Rows from block 3, named by matrix and row number. Rows with one number belong to one attention dimension. Each number is 128 + 24 x the weight over its row's rms, rounded and kept within 0 to 255. All counts start at 0. Numbers have three digits each. After the name is the row's rms in percent of the matrix's.
# q: attention query, key and value (stacked) (model.blocks.3.attn.qkv.weight, 768x256, the q third), inputs 192-255
# k: attention query, key and value (stacked) (model.blocks.3.attn.qkv.weight, 768x256, the k third), inputs 192-255
q.63 107:123105157106117100107130184163099120139147131132125132077160087141114157139121119106111148147081147125123100128175124093133133104158140121142140160136157177154159113078119086126104100122164129
q.64 094:129098140133143127130087136124093149186195106135120129127103121142103177103125133109123137148085117136123108093142121061100108079173140112119127146113114096121146131125114123108097121071116092
q.65 119:146115130106155110146199128169129169137147167121092163083114102114082151133130089136172124157115144089091144158104095127111132147145151126126158116130141159158137148070124145118121100149138171
q.66 107:103112153134120087175162156144123143161175151123143154129117087121098136108136130086153120157085135136114108138128111068151145143155088126139153109114164125157165149134145131119101103125087073
q.67 099:133133170154118087162135139154153148126125111099128108135103100142122155102149152095154109165127124163104146134132123121122160114109088088176111155102118108134122156174135104111115120151123085
q.68 117:091123138092132140107142114156176144112115101096114179136125119108127169122105108120137127140163120169121136095115118095131155158112139092173118121144114191114154139126100125123108126145094134
q.69 094:131138089125090115146185136159130130136110154120137140151136114121139081181142128150149139114132148133108163188152076115144120171141122154113146129104172152140133168147129171143113134169127140
q.70 086:097134097104090094168183172122126109153155144127141160115138131098136143144145097162141137127133122128141166130114098101131113171134116153110173110124141190143133151098087114163108089096105141
q.71 098:118134113117081120139180139159148127169128154123141135154132110127135089178146137148143136126121140160104149154149069081143132164136110142099132139100172122151158163141131172157106121125111129
q.72 105:136136109100111125103158134145147128144113152137155134125140124124119085176165097187146142114125125125125152154131081144110107144137150148055144132120154126145127144086116161147131113112130175
q.73 087:100107069105079133141172119156137119133151150127116137137177137110176115165131110152115138117145135140133104176160093098157114167157127141128126106121167168117151144140115209126120143153112137
q.74 097:116120157152169148128091125114103133143154120135105106113102175133112173096116129080115144133125124099156116073124158112112118086117143120149121147142088103115121101122131055121111113080147122
q.75 110:088115141118142145143137131131113121154158124130098132115092168137123169099118131075101132129111130138135125069132129072121124114121121132138126126127124120140174130106130103132088119061122120
q.76 104:140126144149142089146122159113083132184116130162132087120087173145096129135134155096146163123123124093155168127156142110099099118108119148135123165111118114137116132134133057163123102065175143
q.77 104:131091156146139117145137150114116138188169132140102088131100138144122151122119149072131139149133116136135123105148136068133131105155102124137098165094110061127151111151136103115101129059146092
q.78 113:101147134098134149106110107131132120114132111135159146100112150146130158084190121135110104141102132164118129106132136127065129071095136097128128129131119135146137122093149107120113101071108106
q.79 109:078112134108115110144149148131127140157162123117111177134121098110100187089108101099150115159126121135123131108127115059132130156149112121171159113137128170131155134153102123120090110114092095
q.80 104:165141117146129123104073165099073095135126134151150097120121146137109087142125147149115139097123141070128164162124148160122069116115143160089160113143119110124082099129139099160151144118154148
q.81 093:145115136137189139140115128103092144140149134148099142089104154121084154120103124121113136115120142086139114113096159135125129105136141140132112115144108120141130091056130088122150117096151132
q.82 094:118133118140121086193202148157108126154131163123107138112108135136111129142139136086151137134098148115115169145145097093127139163113116148148158158116155158158158175123135111144089089130142144
q.83 096:107156104116093110139183130177153129146096150112139137149117132125143118179151120136149141116134132145119194139160069102120130168104123148132146166115151170146135163140125108162081101124134153
q.84 098:099106104133100127160079141078090107148187095105152131137164136131149123133133148171098123104117115152152088132129150103137101103168105131083135100095111130118149124133107143142109120091084076
q.85 102:112133120125121110121158138167138153142157173113149166119116091120094111136155106127132137129087137130102103120127085091139123149151105135097153111114175141168155161093131139136106117129088116
q.86 085:128125146129167140114086110082110111105143103140119141098122134124109174071086119118108119131142117118139105094085193145126132093131142122153128095165101137105119090130119107110160137118135093
q.87 116:138139078093123126062106167147101136153104164166130103130105138132117147121148115106173145149145139088127164162192116112090095109134146160164132168165140169115110121156155108128119121104155143
q.88 122:118099158115147127087071136098126138174168121134141124129092137123091169091116114108120146150126100135137120092122149078110112098155133121121131124130102090117134096156122101129119137053122092
q.89 111:137076113119134131139152123153126148149179150126115139105158100100118130151127105160130118138112137124095090166128095109132110120188145114088124111112151105142139132085125194094126134142110127
q.90 105:164104107140107125145132127125144124139161135116137104113163120129161092171150145173111132120142127162107111188110121145147134112155124117091091113082132093131123119139131181123152155141136100
q.91 118:172144136125140130076096117120143133123115129131169107131125109142136090131182131165122122129101113145122117121116111160110136096132139125065112136121133079141115139094148152128150127105132123
q.92 094:102121115109079109162173156141142124161142142127129139165137108118136126153119140126155123140132135159111146171159081075151138171141096140154142134106154137139152144161123158148097126133106102
q.93 105:084108142094125125118111153111128115139164095112147168126133097099101175111124093167131116142129107150116140108112116095117115133137134107114164094154113160127133118114100127146116100089081106
q.94 106:124163147155118116190128102118111109100127093110132162133146099145139131096124160125102103124081139141091155123098154154140166124082096125130162120130128123131125149130138141138138123144116069
q.95 103:111144161104122119120119152107109100135148113139158147129105107139114127076151110131114113123087107125125147088096122129120121136090113150087186102149135112146126137095128103155113097054115124
q.96 084:163167119157111109106166178112123120116114126109118141106156120149188134133154143125150104110106144113108116132099144138128125160113142127123186138117134149169152160096162163157200101142137158
q.97 115:152125137119114130141089133108116113145146067128146162156136095125080157200110148146155137129144128129131163104144116105118127147133135105122128135141102131103112133147092135123101128140128090
q.98 106:118107173121145141153088110138119129122120135148146126144097143066105128109139149112131131159128122102161111133188088124090149104108113120137103144143121120117123119126144136125104156149139115
q.99 101:121160098120114138094140139126135098103090116165154111143119112180112137128109116126110151104158098145139156092087129132151120128123146073117080082113103099099099092150048117108144175113155103
q.100 094:125139145128103139146156125150130121129075131132092140146115159154140115119201144109183126140104147099106126157139112165073134095088118103120143150119145124143129149128196129173113126159167128
q.101 096:096123084109089139100127151160133161121125148086147140155123135152149117155136125134145151127145130120140127147187129109146139149139138133158144148120151180117139134156133102171071120150111140
q.102 110:107119115109105158175120113189134102165154139085130164136105117145112122125123160116137155117123129158090133137144109134095133098128106137141135123149117121129166139105146131168093112139135130
q.103 119:124165118094101140098163121149126095096128182129165135130095112139166154064111077110109142131105114128114132109096120148159148132160129143174173093178115116131131117133129124142171146113120145
q.104 100:176119121154141135161132125117107124121141090113114129127132100110143154126107116127136092120134125149115129132142135167140179164122106177147176165157127145119121166104119106134134090097114149
q.105 091:090144188112149117143110073143114128133114143183160113113099132099118128055146109126130116134120113106147103137130145145101139114142088156176134124154131058132152116113145113146115157121131148
q.106 098:116107116100149114100161127109119173130142195109127132112109148136177103104128129156120161126113154090158086170141126092154102140163133123154107104089147147140152074134129137110148124138099154
q.107 095:123128119132140128166112130149140138187170117095126140109145099143109100148096185148138150084123130152099114145117142115113098106125095125119117107108099116138179132091111151139134108131131141
q.108 112:123140096137103113082148153173153131110125139102161108145146092154131105159109090109115148120142116153072156136082115120168119156132095122096126123156106141137113111151067099120139141137160138
q.109 095:141123100108118177127161139127116098140143137120141168174103104140132143156101157113117150135116149164102140111093066112134140137130122115109116105159112147122100096122112143094174122136161105
q.110 093:134104156100162133151103087106106125141162124148125108119129113111118153095089109139118108135144094121160114110150154123144134115161118141158093113125101083090133096110097124105110134075101119
q.111 086:148150146117155086116145100128125127122138127132119108091161082149109142114101076134137124117128100125119155116097189134155113123160114125133130110112097093119148124121098122122153124090098149
q.112 093:135123169138181074136086114124125166131142116141154102097115147105142074108132167140170078115148121085165098164145164131087126142063110122160127170080119108138172124099138145150110144120127157
q.113 098:169163202144158113153110132104122130118106091152117098128147087069132131107116119114163111119139103112139147124120135141110129145135098156111169161178106110144141160133120140132174115137149164
q.114 095:140106146113127109112141090117107114138150135160135153125098127132082135159163107113107103171108145121100152119097113097150126123109141100152111119102128104114085110143141128101128147151128075
q.115 094:136113087132123136081127108145121135114160158084097133129109116145109126122106076119109133160128124140091180146132127118168148143129112114161147141124130174124097116150118102114112109135113117
q.116 074:118121097125083158109132154130136114141112140114130168149118164155136119157157166116134169128109166148107125135110078108104092130127162090106128105113164148140111119139169148135126131186137097
q.117 085:094142135118099153108113155140149126127114169129151147164109158115140118137150147116129173155113144123138122132127069096105101116151124115099130125166146156147121110173163150138138156180159115
q.118 102:113138104138105143137145150157137147141139165086136157134128153127140098148155171117125141117090170128109100158148103098115126127122122149111165145140169175184165154118195150156123104160128134
q.119 101:109135062146078152077148168120152121097098137107109134149132156185144136154132103135124142136151135142132157121127121129133128144125174093125127126094146191119098118163124106122123128121129106
q.120 109:085123158145111116171095125133129146116094077175153095141155145091125136144158120129158111140150118107172120120167132152098151142096116143119122158134145112116118164147140089154073150138132128
q.121 098:141089105130133158125127133096112136132119158127100151152066159121135143112128152127110135158136145127138119167197091114130172128109137103161102139098144176107105088120137118108131115137129114
q.122 103:099132171114114122144093124137113151124094103152188108156166117078148127132141104131176166118138116098178112131152133137136128158174101168114133126178145097122133118174118086176094151136117143
q.123 103:103117121155127149111126137153146147100114199089080084127105147112159112080118125110109141150139108141155143155163104145138148109119128113141123150142117191138149111133157119130141104120143167
q.124 092:125088113116143178120082131111115124149147165125143160165059181111143113104106171113101150146122152140142099156144072102115141114115136106141103120122142165123114073121137140103125142147134097
q.125 097:099127139143113175147118143096133120121074122139084116141146173133172148096134145137176128130149119126204120119153129172077137113142154121106138135123158150129126124136166110173095101106126134
q.126 088:102139136109135110151161126168138165142149155094131129105156115121156103126132133146128123115106127115129103141133145110147105118164106182126148126145140121159178138115155155147128114126118175
q.127 082:136104140133136124135119109105129116146130157152130128134106112124082125136120086107101139158122136145098154138102091123128130112144107095108103112123107124104080085151107111085131151128135089
q.128 098:131108120139119114112136151086143127124098141121142152147116100139125098150127137133103125100160088133151136104100135184177129161106137120091095150134158093103086121156107162105120134088127171
q.129 108:118087138141127171103102108117146142135154142095148119107161126091135152123113124149094134133137102171138094133121113127099124128179089145086116129175154157119145148119141151088149088118137081
q.130 074:132115139135094102116129144116117137108110153118128148132120101164085112139140109115052125124134136124145121073154155123162090172080135110126125167087128129113102094141121114137108172104118175
q.131 097:114144123123146193145134096148138129115095111113131130109119100148165154144124132164159131115154119151155128099112103133098095105106121135133110122089107159116133109161118115134105138147154150
q.132 115:109130157138173150144119119099141138097125124133115062118130140095171169109120141143111130132137095111146120145138103164104129081158086107137099113132126120123125127127163163077140108112162132
q.133 086:127131172145146106123090152120092120110123093141108092123136176155096128076107146084129142137112178110106155147132159126115124091168151099148142110115133113152141123123144116156115127132153154
q.134 104:144113110154098117110107132155140096122093104095146146143161126190071091156130130085143118105122110138128145112091121140145130128149144111092132162102155122139113133197098100146072124133114116
q.135 084:120110063130109166118107125151139167133108114107114135141152113152093109145114121122081111129145111122167093085124112116102127166101112147122119170136089147109104125117071097137109141132140100
q.136 104:147140099142145182091128128149148139158099097137111148108127115138112126100118155122160118093114148145114134125076127134087128096162133148102125149156134158137129124159104096130100104153179084
q.137 109:144153107125157112131099136156117140098146105152127135154130098167146099137169123088125117149108135098091125099149131123134162114107119093128118132101122112114134111135143083140096178161108083
q.138 099:083143125132107134164159124141143106127090109099125141146174134151129124186138117164149151118151094146131123118113107144120139133077122139161115120108089111137120140078108124207126144135117167
q.139 108:102138081106132130130171144142126141161137143141109108141099150070146128121133133135158137128119139125140106155122099100109141125124137165151132110160124116162166149075116131138145099127139113
q.140 103:169131097111136120147128110113135145119122120127135099119128134140121123139117146130191140106120103102147127160081092134113103116144133122096147110132137125136126135194104149088145084098127095
q.141 111:129099114138160130150129101084111124166134067124126141119133141104107122134081149140163183119150099172130143128095120173137128128150155108101124121141136088090126138123102145156120126092107116
q.142 111:122114074130151149126121107131092150140171136107139132151091080082163123136099112112079118131122148140138110101161116116158143167138124153099113189143127115105130119136124122101123153124120121
q.143 083:114128115118140159110169111129170162163094145124111090129101153106152171141133116174107089142163101172148146159139096148075120134125112170136098171113107111122116133093121200100141093105147175
q.144 088:160132142109130098148127123112132144139195136147153143131120126080161138135135133179144155151123132122086106152141141141142157148138113139125139108162120118102122133086164145125170127131089092
q.145 099:139121088126141168118104129127146150123110091128122117148163113163131119146113137158088125129173080120147117090109117185110130132110095110107083157120079113071062096129094122106110159139139123
q.146 091:115107138144103162131129129176142157125095098089162173133159104177096128172154089136108094140134121183124139111097106138098112153107105151123133156108093155138112134134106114174099142135142109
q.147 112:127149148133156147138141116106144116112102108146119135130129112162146140121131136145111123122142109143120158098121143180136129102108128100138108132111111112101085093159139127118109164136143156
q.148 077:126145141144135106140134127135095090117129120089137169121126099147119107120135104095153116110087176133077157122115160098170132109155165128094168121109178150168175144152156094143099115151142133
q.149 084:108090142120102127135117129116126123140122132118132137139150124133095139145096109142067138143165096138159097087153120152144117167107122111141118135117091114085096109116100123133128160106092148
q.150 092:111099110135120113110150139139135152158137125139097150107121122109050145154152128118100157120147122141108116101140139089125128131133138138092119177141143132093128095104085090132096119145108099
q.151 097:093100138122116125162127110108143108095098137098127119142165132147097139196154102153151144121156047114141149128106107107112105151104127120121142112123132145148136132123130159112150087136117112
q.152 094:093118136120106119128140134162126082137154149115176142141134134113106135140152119107167128133105137162118139157129115091134160115165131137122144120115166116154183153139129110154110110144101099
q.153 099:199128172148065085126126152101142104122114147116125135101142156180085085107134148119136136104118144110121123135131181105146075136124142117113147111112175134149106141167147150148132109104128156
q.154 086:125118142155122120147137118129093063100106114087149150144142116151119118140126110101152121100111146142116171120129136137172133118162154113095148147093181140144148130188139113145103132138128166
q.155 102:135148154124142171105103140093147118147110130158103123101123150132130119058092159117114126112114163139133126111089154150115108095124136117145136081178137141144125129157136110130139145124191124
q.156 106:168144130136108126147121093110092126152156121101111138128128144129153093113094157156152143113113174100112100139154153092132111164109134169132157096147118136152127148073156147163168111109113168
q.157 092:143159102103138099140179132098148099164122155181110160159095104088153115160149135180129106125128108113145126103141121166159130147066140129162108126136132092098085113106134149136169157129079142
q.158 078:092100156127140129144134143090159148113114165143110115097138114086114163126138124160067158128172075150162094089122135167140121131100110095141100109161128135085113106111124133097157142118131133
q.159 101:102130097114146158152168108129107113152116117120124165142097092106135122127109118133127129113131154171123155093115128148160140146110165134108122155128125121117142115156110091153107167135140160
q.160 100:119155118083096157136139145089135112153144152134111141172119146106149122117094130187099130180100133108127109126144092128096124133107090141136150123131125142139129114116155145171122131118144092
k.63 103:094108151101136126108095119119173148125125148106094141085148128125118109125122125095141162160136141173106104086103199120147169163125151122132178117122120103157136162155156095119089157147116139
k.64 098:134142128183132112129098171170124102113157125095131143118124105146116079142134120120124078148124090172111146113125134181115130118126087116131116144188128147123133121132111110109118130095130080
k.65 115:138114113159130141130129134137130136139122100103158162136129137134115149096102095082104092130084147174141077114142157163088136138137092081122157145105090126114123118164132108125104132133110072
k.66 109:139117128139121084129146164124139105111135123114132165084088106150112113132131095130096077177108115160127149122163136187114114146113098128130128140155134149142143140148095126128113126095125119
k.67 100:115143139117132104142164126128105070154118108150100137108111115130098196114107103156159079156097109125161147103128090172097112114143129148115132110136124116142163133120081098103124064111141142
k.68 113:132149115117107123171124132088116142154127111119132091141108153087120172124125123126131118157111162116148164149148075141139161113079099125164143124077075104105128189127135136130160128148142095
k.69 092:147089157131121101118166145098147120109117124123120119083117091145137146102150078094101114156111121111148102113170179151113100143115104112104143128124131146150151142133128128149112114086117196
k.70 079:139113135156121089100135164095111143100129134098144147104082126145119135107177099079073113159113140163135140141174168157142120152118083106170160168113131182127132105151150104152117154094121134
k.71 101:146100150143113099127138162120145118101133123120124129086129095146138133124152089086090111162104115127130113121161164157117112133130102119119141132152134157152155152139119114135109113079119177
k.72 099:161101155148112136090121147120153170098122121103133109122136111145146140088165086077086147145102130131107079122165189119104125143140101099122175142145124174157141110137170122150113125079118170
k.73 084:136121150141121123127113131099126126125115131133145155099127120117183080143129119066104100143110141100154123119131150128119101120088119121130121146114123146100146188123156179143116170114128134
k.74 095:099171102142153132141072136167107140132165146130144129175154145133110099171126161138164121088148112152098153141083096135166159127145134140132117133129114111121113088136096085098128156157125079
k.75 106:111132097147136122129100182144109117114157137130145157133135121146121087160154119108099094141122099190121150124116116171136145131127105118157126160141110134113131128140103097113104154111139116
k.76 106:123143133148144127115127154135117149101160159131115090148159134167092117149176112124139145107167082142135130123120143155155137127159113144105128118130133126147120053141080052130113119090124189
k.77 109:109172125165134133143086155167126099143148146134135130140162123140110093195129152141167106086144094143119153125097115163145131112142135153149080143170124133125125109131071090109125137112134111
k.78 110:124122136124128122091111156141116111117149109127140145134117119120138155102163113117081122166096112181124132087119105151127149119138147115128190156188122139132143130136133098088107110088155126
k.79 107:129143121153126083145122156128103105119141131116142152098089141123100126145133109124103063181115129163127175134144119196138135139085087113162126157114101143115137158144110131124133141128123054
k.80 100:146111130122147124123156112152135165096134154120115104130144126166123112118151133131135188092148102106111107140121166069170128146154130135124131137111158147154094065116127123133128135136100159
k.81 090:123155086154130156121093126136145153121140140095134127182147158109115102135106160142136151084146134168114107140099127127139172137140126146122107134136124116116085083151111108119142165155124085
k.82 094:127102116136140107119155159100124111117137129129120147109122115165103136126141083107086105156121105153152115114154149184114118145134092117120145133103126121144147115147101086131083115088129178
k.83 093:142107148130128097123148160109127136113144123134116108120133107151125162114174075079099118161111125127137121113160150167117116138122098120113168125112117137160162134136121085139100098081123185
k.84 100:139143160147101095102108154135131112096121154109149144080087102134128073146152134126106123141132121138115157123139146125150114122122122131169111156178166175129119119130142152129139167097140133
k.85 102:155093134158119089117146165125145130093145119106125147082105101157126117113146080103082097187099112156116129113172158180106118155115086115122143154149133161147134135150115113143099119090125148
k.86 092:113144097117135148135120098138111133143122140129143122149119167102118114138098175173155146105149155131124150152099096085154150122121149139146111138126130112099096119121139158116159150180131063
k.87 118:129140124139156114150125108152099159101160117126124117170162146131133142142150110101141098122131098099145134099088136157183138150096132106101173116120108134119128109118095084104110137133100099
k.88 125:127160123172127118129089152183106127114164143105141108110127144129107084164139145138150106124136118144092168143102108145159143124120113123166100156170127159128102112120109114115153140128123058
k.89 112:151134127167116127119099135167153099128123110104152196116136102143159076137099123079116076132083122152112106107124173153084117128125097108124126162169120158105129144152150154116120149118113064
k.90 106:143135160133101156097116114149149100165097119126134137111130110108157129126108162118167151075105144079136099120119156065107102100166173149120103137189165151131130133121140151121144128119135145
k.91 119:155095157153110146094117128144155145110131113100117116123125094138140143085144109131118155138110111131105078115148148113097117125161132121099141109194160160169140106114134121133125095089128182
k.92 095:141131148131122087128145152120130097114121127133124137090117106135130130140147102097102083168105116123145143123145144173121115138102103126137135135136125147148160162138112128136114133095117134
k.93 104:148145123152100086128109161143106129096142125096155146096085130128115109123157123116091092176092132177110159131141129152130145127099069106183145167141106176124125147144134151130154143117119041
k.94 104:106077124088133121119159121119115067132116135152125165073078117127113135095124133144101128179112128178150125111142116113094091112143147120133133118143156112136153132139168155114111092117130130
k.95 098:134094124139132099094131172136109134083148134101139163089097104158103120096174104119062117180103105211095133128156149146114135149148101104159147146138137168160137116141124116136104113090122132
k.96 082:090119105123094125146139135112127132144108158131141131102155136170132117128146138118133150091161112188154115114125188130154112145118114105127139103080183144112116132153087124161098140112095112
k.97 111:129160122095102166117111126129140111126133117079131120189135088125118114161145122124104175147131105168145076146133101161137171132129113145091079094163108104127127134124156131148128153166070123
k.98 108:168163162108096141113094133127111131095134103128162123139119104070140130140121124102121123130102157085142123141126115122115122114168158165148137142178116159148138109158160121129131086137130105
k.99 094:117133110142170118137136140129079063122120119144101121169124099106128129147137121138147112158131098095157137164123076134124155131133103151129097136167091097130137118090130103079157119168112115
k.100 091:134106134159092140097126126145140138138107125128138141103151141183119083107105139116153112084147150103141142136118163131119109137130127123176170130080154154159125112145131115159091091128158148
k.101 092:093115105117083133122122127138194169124101143074126123133169150180113089140136136154119170129161094167112113136143149119116130131126124080129099106098171128104107158131105135178071153099112124
k.102 101:119115138137097131128106114142166143128130146113135125089153138158090093142114144112141159104137140170120121156120141111113126126127141084130136120079124137119105124155136154163137142112113129
k.103 115:109117134141170087175159120102120131102130138158090131082118113131137127133117126164136110131162116137158169128158131096111097159131174098150125138090099134123128146128087113103130110109120120
k.104 097:140150122096146170161153090122120129180149160159131121128077139146159070123105176128129153107145171193139122133113111126127111111092143164125080120115132123119140119100142152142161166119136153
k.105 093:171147168127138106121141123117151132099139123169093131103099137127161163095093118143129109121120124049127148132148147110107113142149163134167164180137104175150134114136109160105118111116159146
k.106 093:117074145154129073141126145110168190123126141109130158072150146153128165134140099163121136120123099138095119132131158103139103138152168082124165108088154140126127137145102121126072119053119153
k.107 096:126110142131113115132101137127150126129131146112154117096149138150096128150129138105140167105129122154116107151101149127145153114116118083087143100088125130126106129150133169139151154104102141
k.108 110:104129101142140116173156119130110096147119129134101092144127133125072100145127139109188138118149089118166134138108107137122140120122094111102103103143118114109119133127092103088154107153111095
k.109 102:094134141165129115178096127131070124131124122133140130122118063092087111166130118126144148120128124180156140150120090115138114129141143138127105124126115136113121076163119078121151101141083111
k.110 097:167146153119185132117131104124106130130158118148101126139087129096156155126115133145118106155102163085111144152126081125117143126127153160120125141151075105165157136086167145110172144125150155
k.111 094:151113128112193119128166111107112100147147129152086129130101144132140149111119143132137099139122130098137139110110116141127152136111137128102144108123085091150145159091127156081169146134150144
k.112 091:163129140109120143075142143122159131124131123129143131105144176112177155136160136101127150080114134098097084115105177144149120117170125158093135145138166158151119110143143155158102122114125134
k.113 096:170161130069127171136152119101109106139141135146156104158101145097135146108124136108136130119136129107181080114093136168145131124117139177122137091154117143162134139145130135113161118148107113
k.114 093:128115136150132110091144117126121116128133097132088144120096087137113148146134127123121103117092132083103187115159121132112107115148144145134126161168103130125132109115134085096108085166137139
k.115 091:138090135117142132122172098137126120150121122125131112112106143128079088143133139128131108156127171171108150118116103123099098094109149127096098099144117079129133160111157125112167113150158131
k.116 080:085100122154075103117105156146145143128106122093156146117182103163102113142144106137136149102138094168115125127149146130137111144140117100152133120098164149111108096166097096156070113121090128
k.117 093:104127127138078112136103157136144156082103117090154129122180100115092140133134083138125144124138089135130102115149154122129119145162123092134151114118160159117111132185097088150085090136091098
k.118 102:105121111129065124131105144130165165112104138097152137099177131149113117133131117120118157093138117168124112111132180125129112134134137082119136116095178154094107134172112132178087128114103106
k.119 103:074101095157139137154140134152115104148097135117110123153151133149102097117159118157115125184163116182123150131147094122110124148107088103137086110132143077107121133102118092124137138136145130
k.120 107:139184117107087167105115132131169121130132119119113121186131142129158124108115139125122144124136101076143121130137137153126162131136086167170117176161141151113124125123125139151080151135154131
k.121 102:140113143129112145118111136134112140128127142129168146109098115125131081164129130130108130151109181155105136165141094092116082107149162168152096135148133122137150091120167116124139090122127154
k.122 103:116167120098100136147129137124190159130141134095106105183143143144148148107097108174140174122157039079160084132146129155119155149141110126149141121136148166118128147138070150148059148098119137
k.123 104:150110142110113149142115132150110143140101155140181113112138166094107082133136127091129107165147184156117111139082114108110113104130157123128151085112127111162141169136155114134157099128159093
k.124 100:121119156154102111140098154145106153112123113124178144106128093093129115173147103137115139125100154153096122157139106093120082124175149148139115138138136149131130071163152102141134090119103144
k.125 091:120135126125121165134111143160124145169112146133149140146154149139160100090111109158097134162158147173117095138116111134135141148115105148167149114094147117150139111124142130183118159095153153
k.126 088:121107128125102110135118114110176176110120143093125123098164150146118150110113120123122135097135111141116103100132201117129128135121139062108164115084164165111109161162103145164086143096124119
k.127 085:138130151145158123139134120126079112134146115159123134131086105101105140121115124136146101149100141078126164127118078129111128116136138151131137132164081119147144098114153100056179089162146140
k.128 093:159168145129162118135149138118154180116128106117132116119111141093152117130153119155131160136144138142133117113171080111124116123083105129100118121118127132121130132155117132128120139162118106
k.129 103:122155106110087146171161160109110097155104105167156169169116103152181150135156116184136128121139107096137131113095118156110099101124115133126105141178131140072103110106110110145123119135153136
k.130 072:135141137125169126143133121136164153096134126104105112115106107114128163142140107108128145131118160138115136155195017111107122136133146141110167143146113156160125164155149142111137110154130131
k.131 095:139152116122134144160116157113111152125163119144169105143101154124079117141157115099148155130142120138148119099134110170106136101181150104128134096100124147131145149147146118136124084154147101
k.132 112:109152147115145134136165119109111146093142113126110128115109149164122124140174111167140116163127100081145113133108081115107097129125136111147169132101110142145120110097116121146121101109149131
k.133 084:090106133145150127094114093084126084116137128095093129127138133143098134099080117093103077148129114127129148122108125135137117166124156169148153119129113119153129146125126131100152134115126133
k.134 100:113121116159122129135112119097150148129127117129138130120128131108111118116131128149075138125129115156128136099149155133162134139118104108114083107119174088086091152194139130129126134187104123
k.135 084:133118111119119136144153112142170122139120148142148117144120119114121157134138106116110133127087186125113141116180006129115117156115136114125151142165140141148113152130148105144129112143124131
k.136 109:122119084129115127133102120089155094135113133144136107156193180112128170132120120128072137122120108110133106090110129191160136146109126121140106116135189108102124167119119105129106143132131151
k.137 104:106076121170141129110082127139135152127133108116093098095163122164126117149117108117087101146132072142112096152157128118112128142139120130115167155070159107132144169110151169107135143113126164
k.138 100:125133139133121132104136133114130166120159159144160100102088169107085119077137153142131153100141168177150172136141115150151160110147135114134091104103129141135099093167143147160157111133127143
k.139 102:148106130100090113101145114154135098129081164148150131116160125146122089126115148171129116113126163110123120131103192104130126154085112094152083116129129106162130051074125095170113136095085171
k.140 101:140100123100132114145176097143133095140115121124153155100145138145073064135152108119116139167097125130135087081101132064130107130101099059112131113117172100115131164120118109155091109150109074
k.141 107:112145104106152136085126108142099101177160134193148155147119143099124071111129132125092110136138157178097122071109139135121135120091108131105075105130118082108168138119120127131151164112134097
k.142 108:166176137125117135142100137168132143138095105168131110185133079114153119170145131137146114102140145099094105133140161130096144123110127142108128134169080134161150092096140089120130124124125143
k.143 084:147181145117141150135161115114136140110130159159128103144094165153097133121167154163169123115118171086139134139131090140113127116095111091155123104127098153149126094135125095157140108113134137
k.144 086:132128092123089135125122163167101116190125120139136142150165103106198124127110156120142124113138110144097106126082182136108135093134131161108127153166136137114150144099096151103122170104144117
k.145 092:108146118124145137129155106134153144133158129136124098147094144106115163144170105121103123146097155125116127118170000133117119136107139144103166152146129140149127167137150131130129117126144119
k.146 092:127138118131105157130110157103122130150123140156162114130105149106089146076118126117123145099147165143149156108146107180116150123165122118134089118098152133111098125164143139149123122172141143
k.147 103:109170133152184137123115135109123177104183114113102075132106167103116164131163125102136136149136107125131125135143055162125144106149143155117160136086112146133153174141133146102137120131173111
k.148 083:142126140150107120135076156103108130117116100101136130124166113136135119132102144109124132112155066144143123132094255164151158113148119138143087115115138116089133106137126132106123137142121130
k.149 083:122135130111135126132163117159138139137148145147128128132068118103126141128157117124136120134106197147109149131180006115106114129136141141103159154155105137163137143132148139135142120124137119
k.150 094:112126095109115130129113127145165109129114139139111121166152085114205162163126115130083115140121156150108136130167088171118134136072141128117114144201130120116129167118177128129145171139129164
k.151 097:134116149141108127134156147130135122094149136107157170105101106158122105119137118148132145150132109137152155112127141104160138098137133072136091118135125107098092096163154138160125115169142107
k.152 095:128114127136091129127104144124101125134102122142130143121137104151133092115115154161125122102163107150143129138088255136150139110139112116133049114118152101083104081130126126144123142131098147
k.153 100:124121123142160117138126128121146133112121114080115162132131116121161138102109144113150152121122088131155124129131126107143119101124116150134130117139129142091107170167102143101121137141131098
k.154 086:130151141168117123148081143092112139103136096109128123123142124124109109125107136122112135115166070151145129115091243169149161117138117142127079098100129098101125102162117118109132123148109115
k.155 102:117096108121176109119150128114131104118137135125115137118151173136125158120127112102141128140114125093127120115115069152141100153146132149141156140116148146134144161094090117106117110108148124
k.156 103:153140116127142124118119119158121109167155137138165130173135123101131119103101154073154133100118135145120129113107161117132136112147144169128153124186095143145153126154110132105156138088138088
k.157 090:161139136133164113109153125166154206124140160119127105093141152124151104147160156166141174129122149129106074165154097079143143106093094111098134146076130127161141109132114146129112122099109130
k.158 080:124144129097144119129167145138139140105144133119121136123100131119180156142161102135134140165131141123120124146161000130115109126126146134119163157148118154132132134111139134133126132126155137
k.159 096:160170134132126125126063159123114149121138111142151099152144133087129115134119136092136142103167121156125123117112200192128182114137126146130076105119108116127163105123122109107140137134129124
k.160 102:140112143112143169097130107109129137145139140132099076135098155139098109086110145148146150127165138127197118120163127076071115129108162137150089094125134125105138108113133150144099155125159145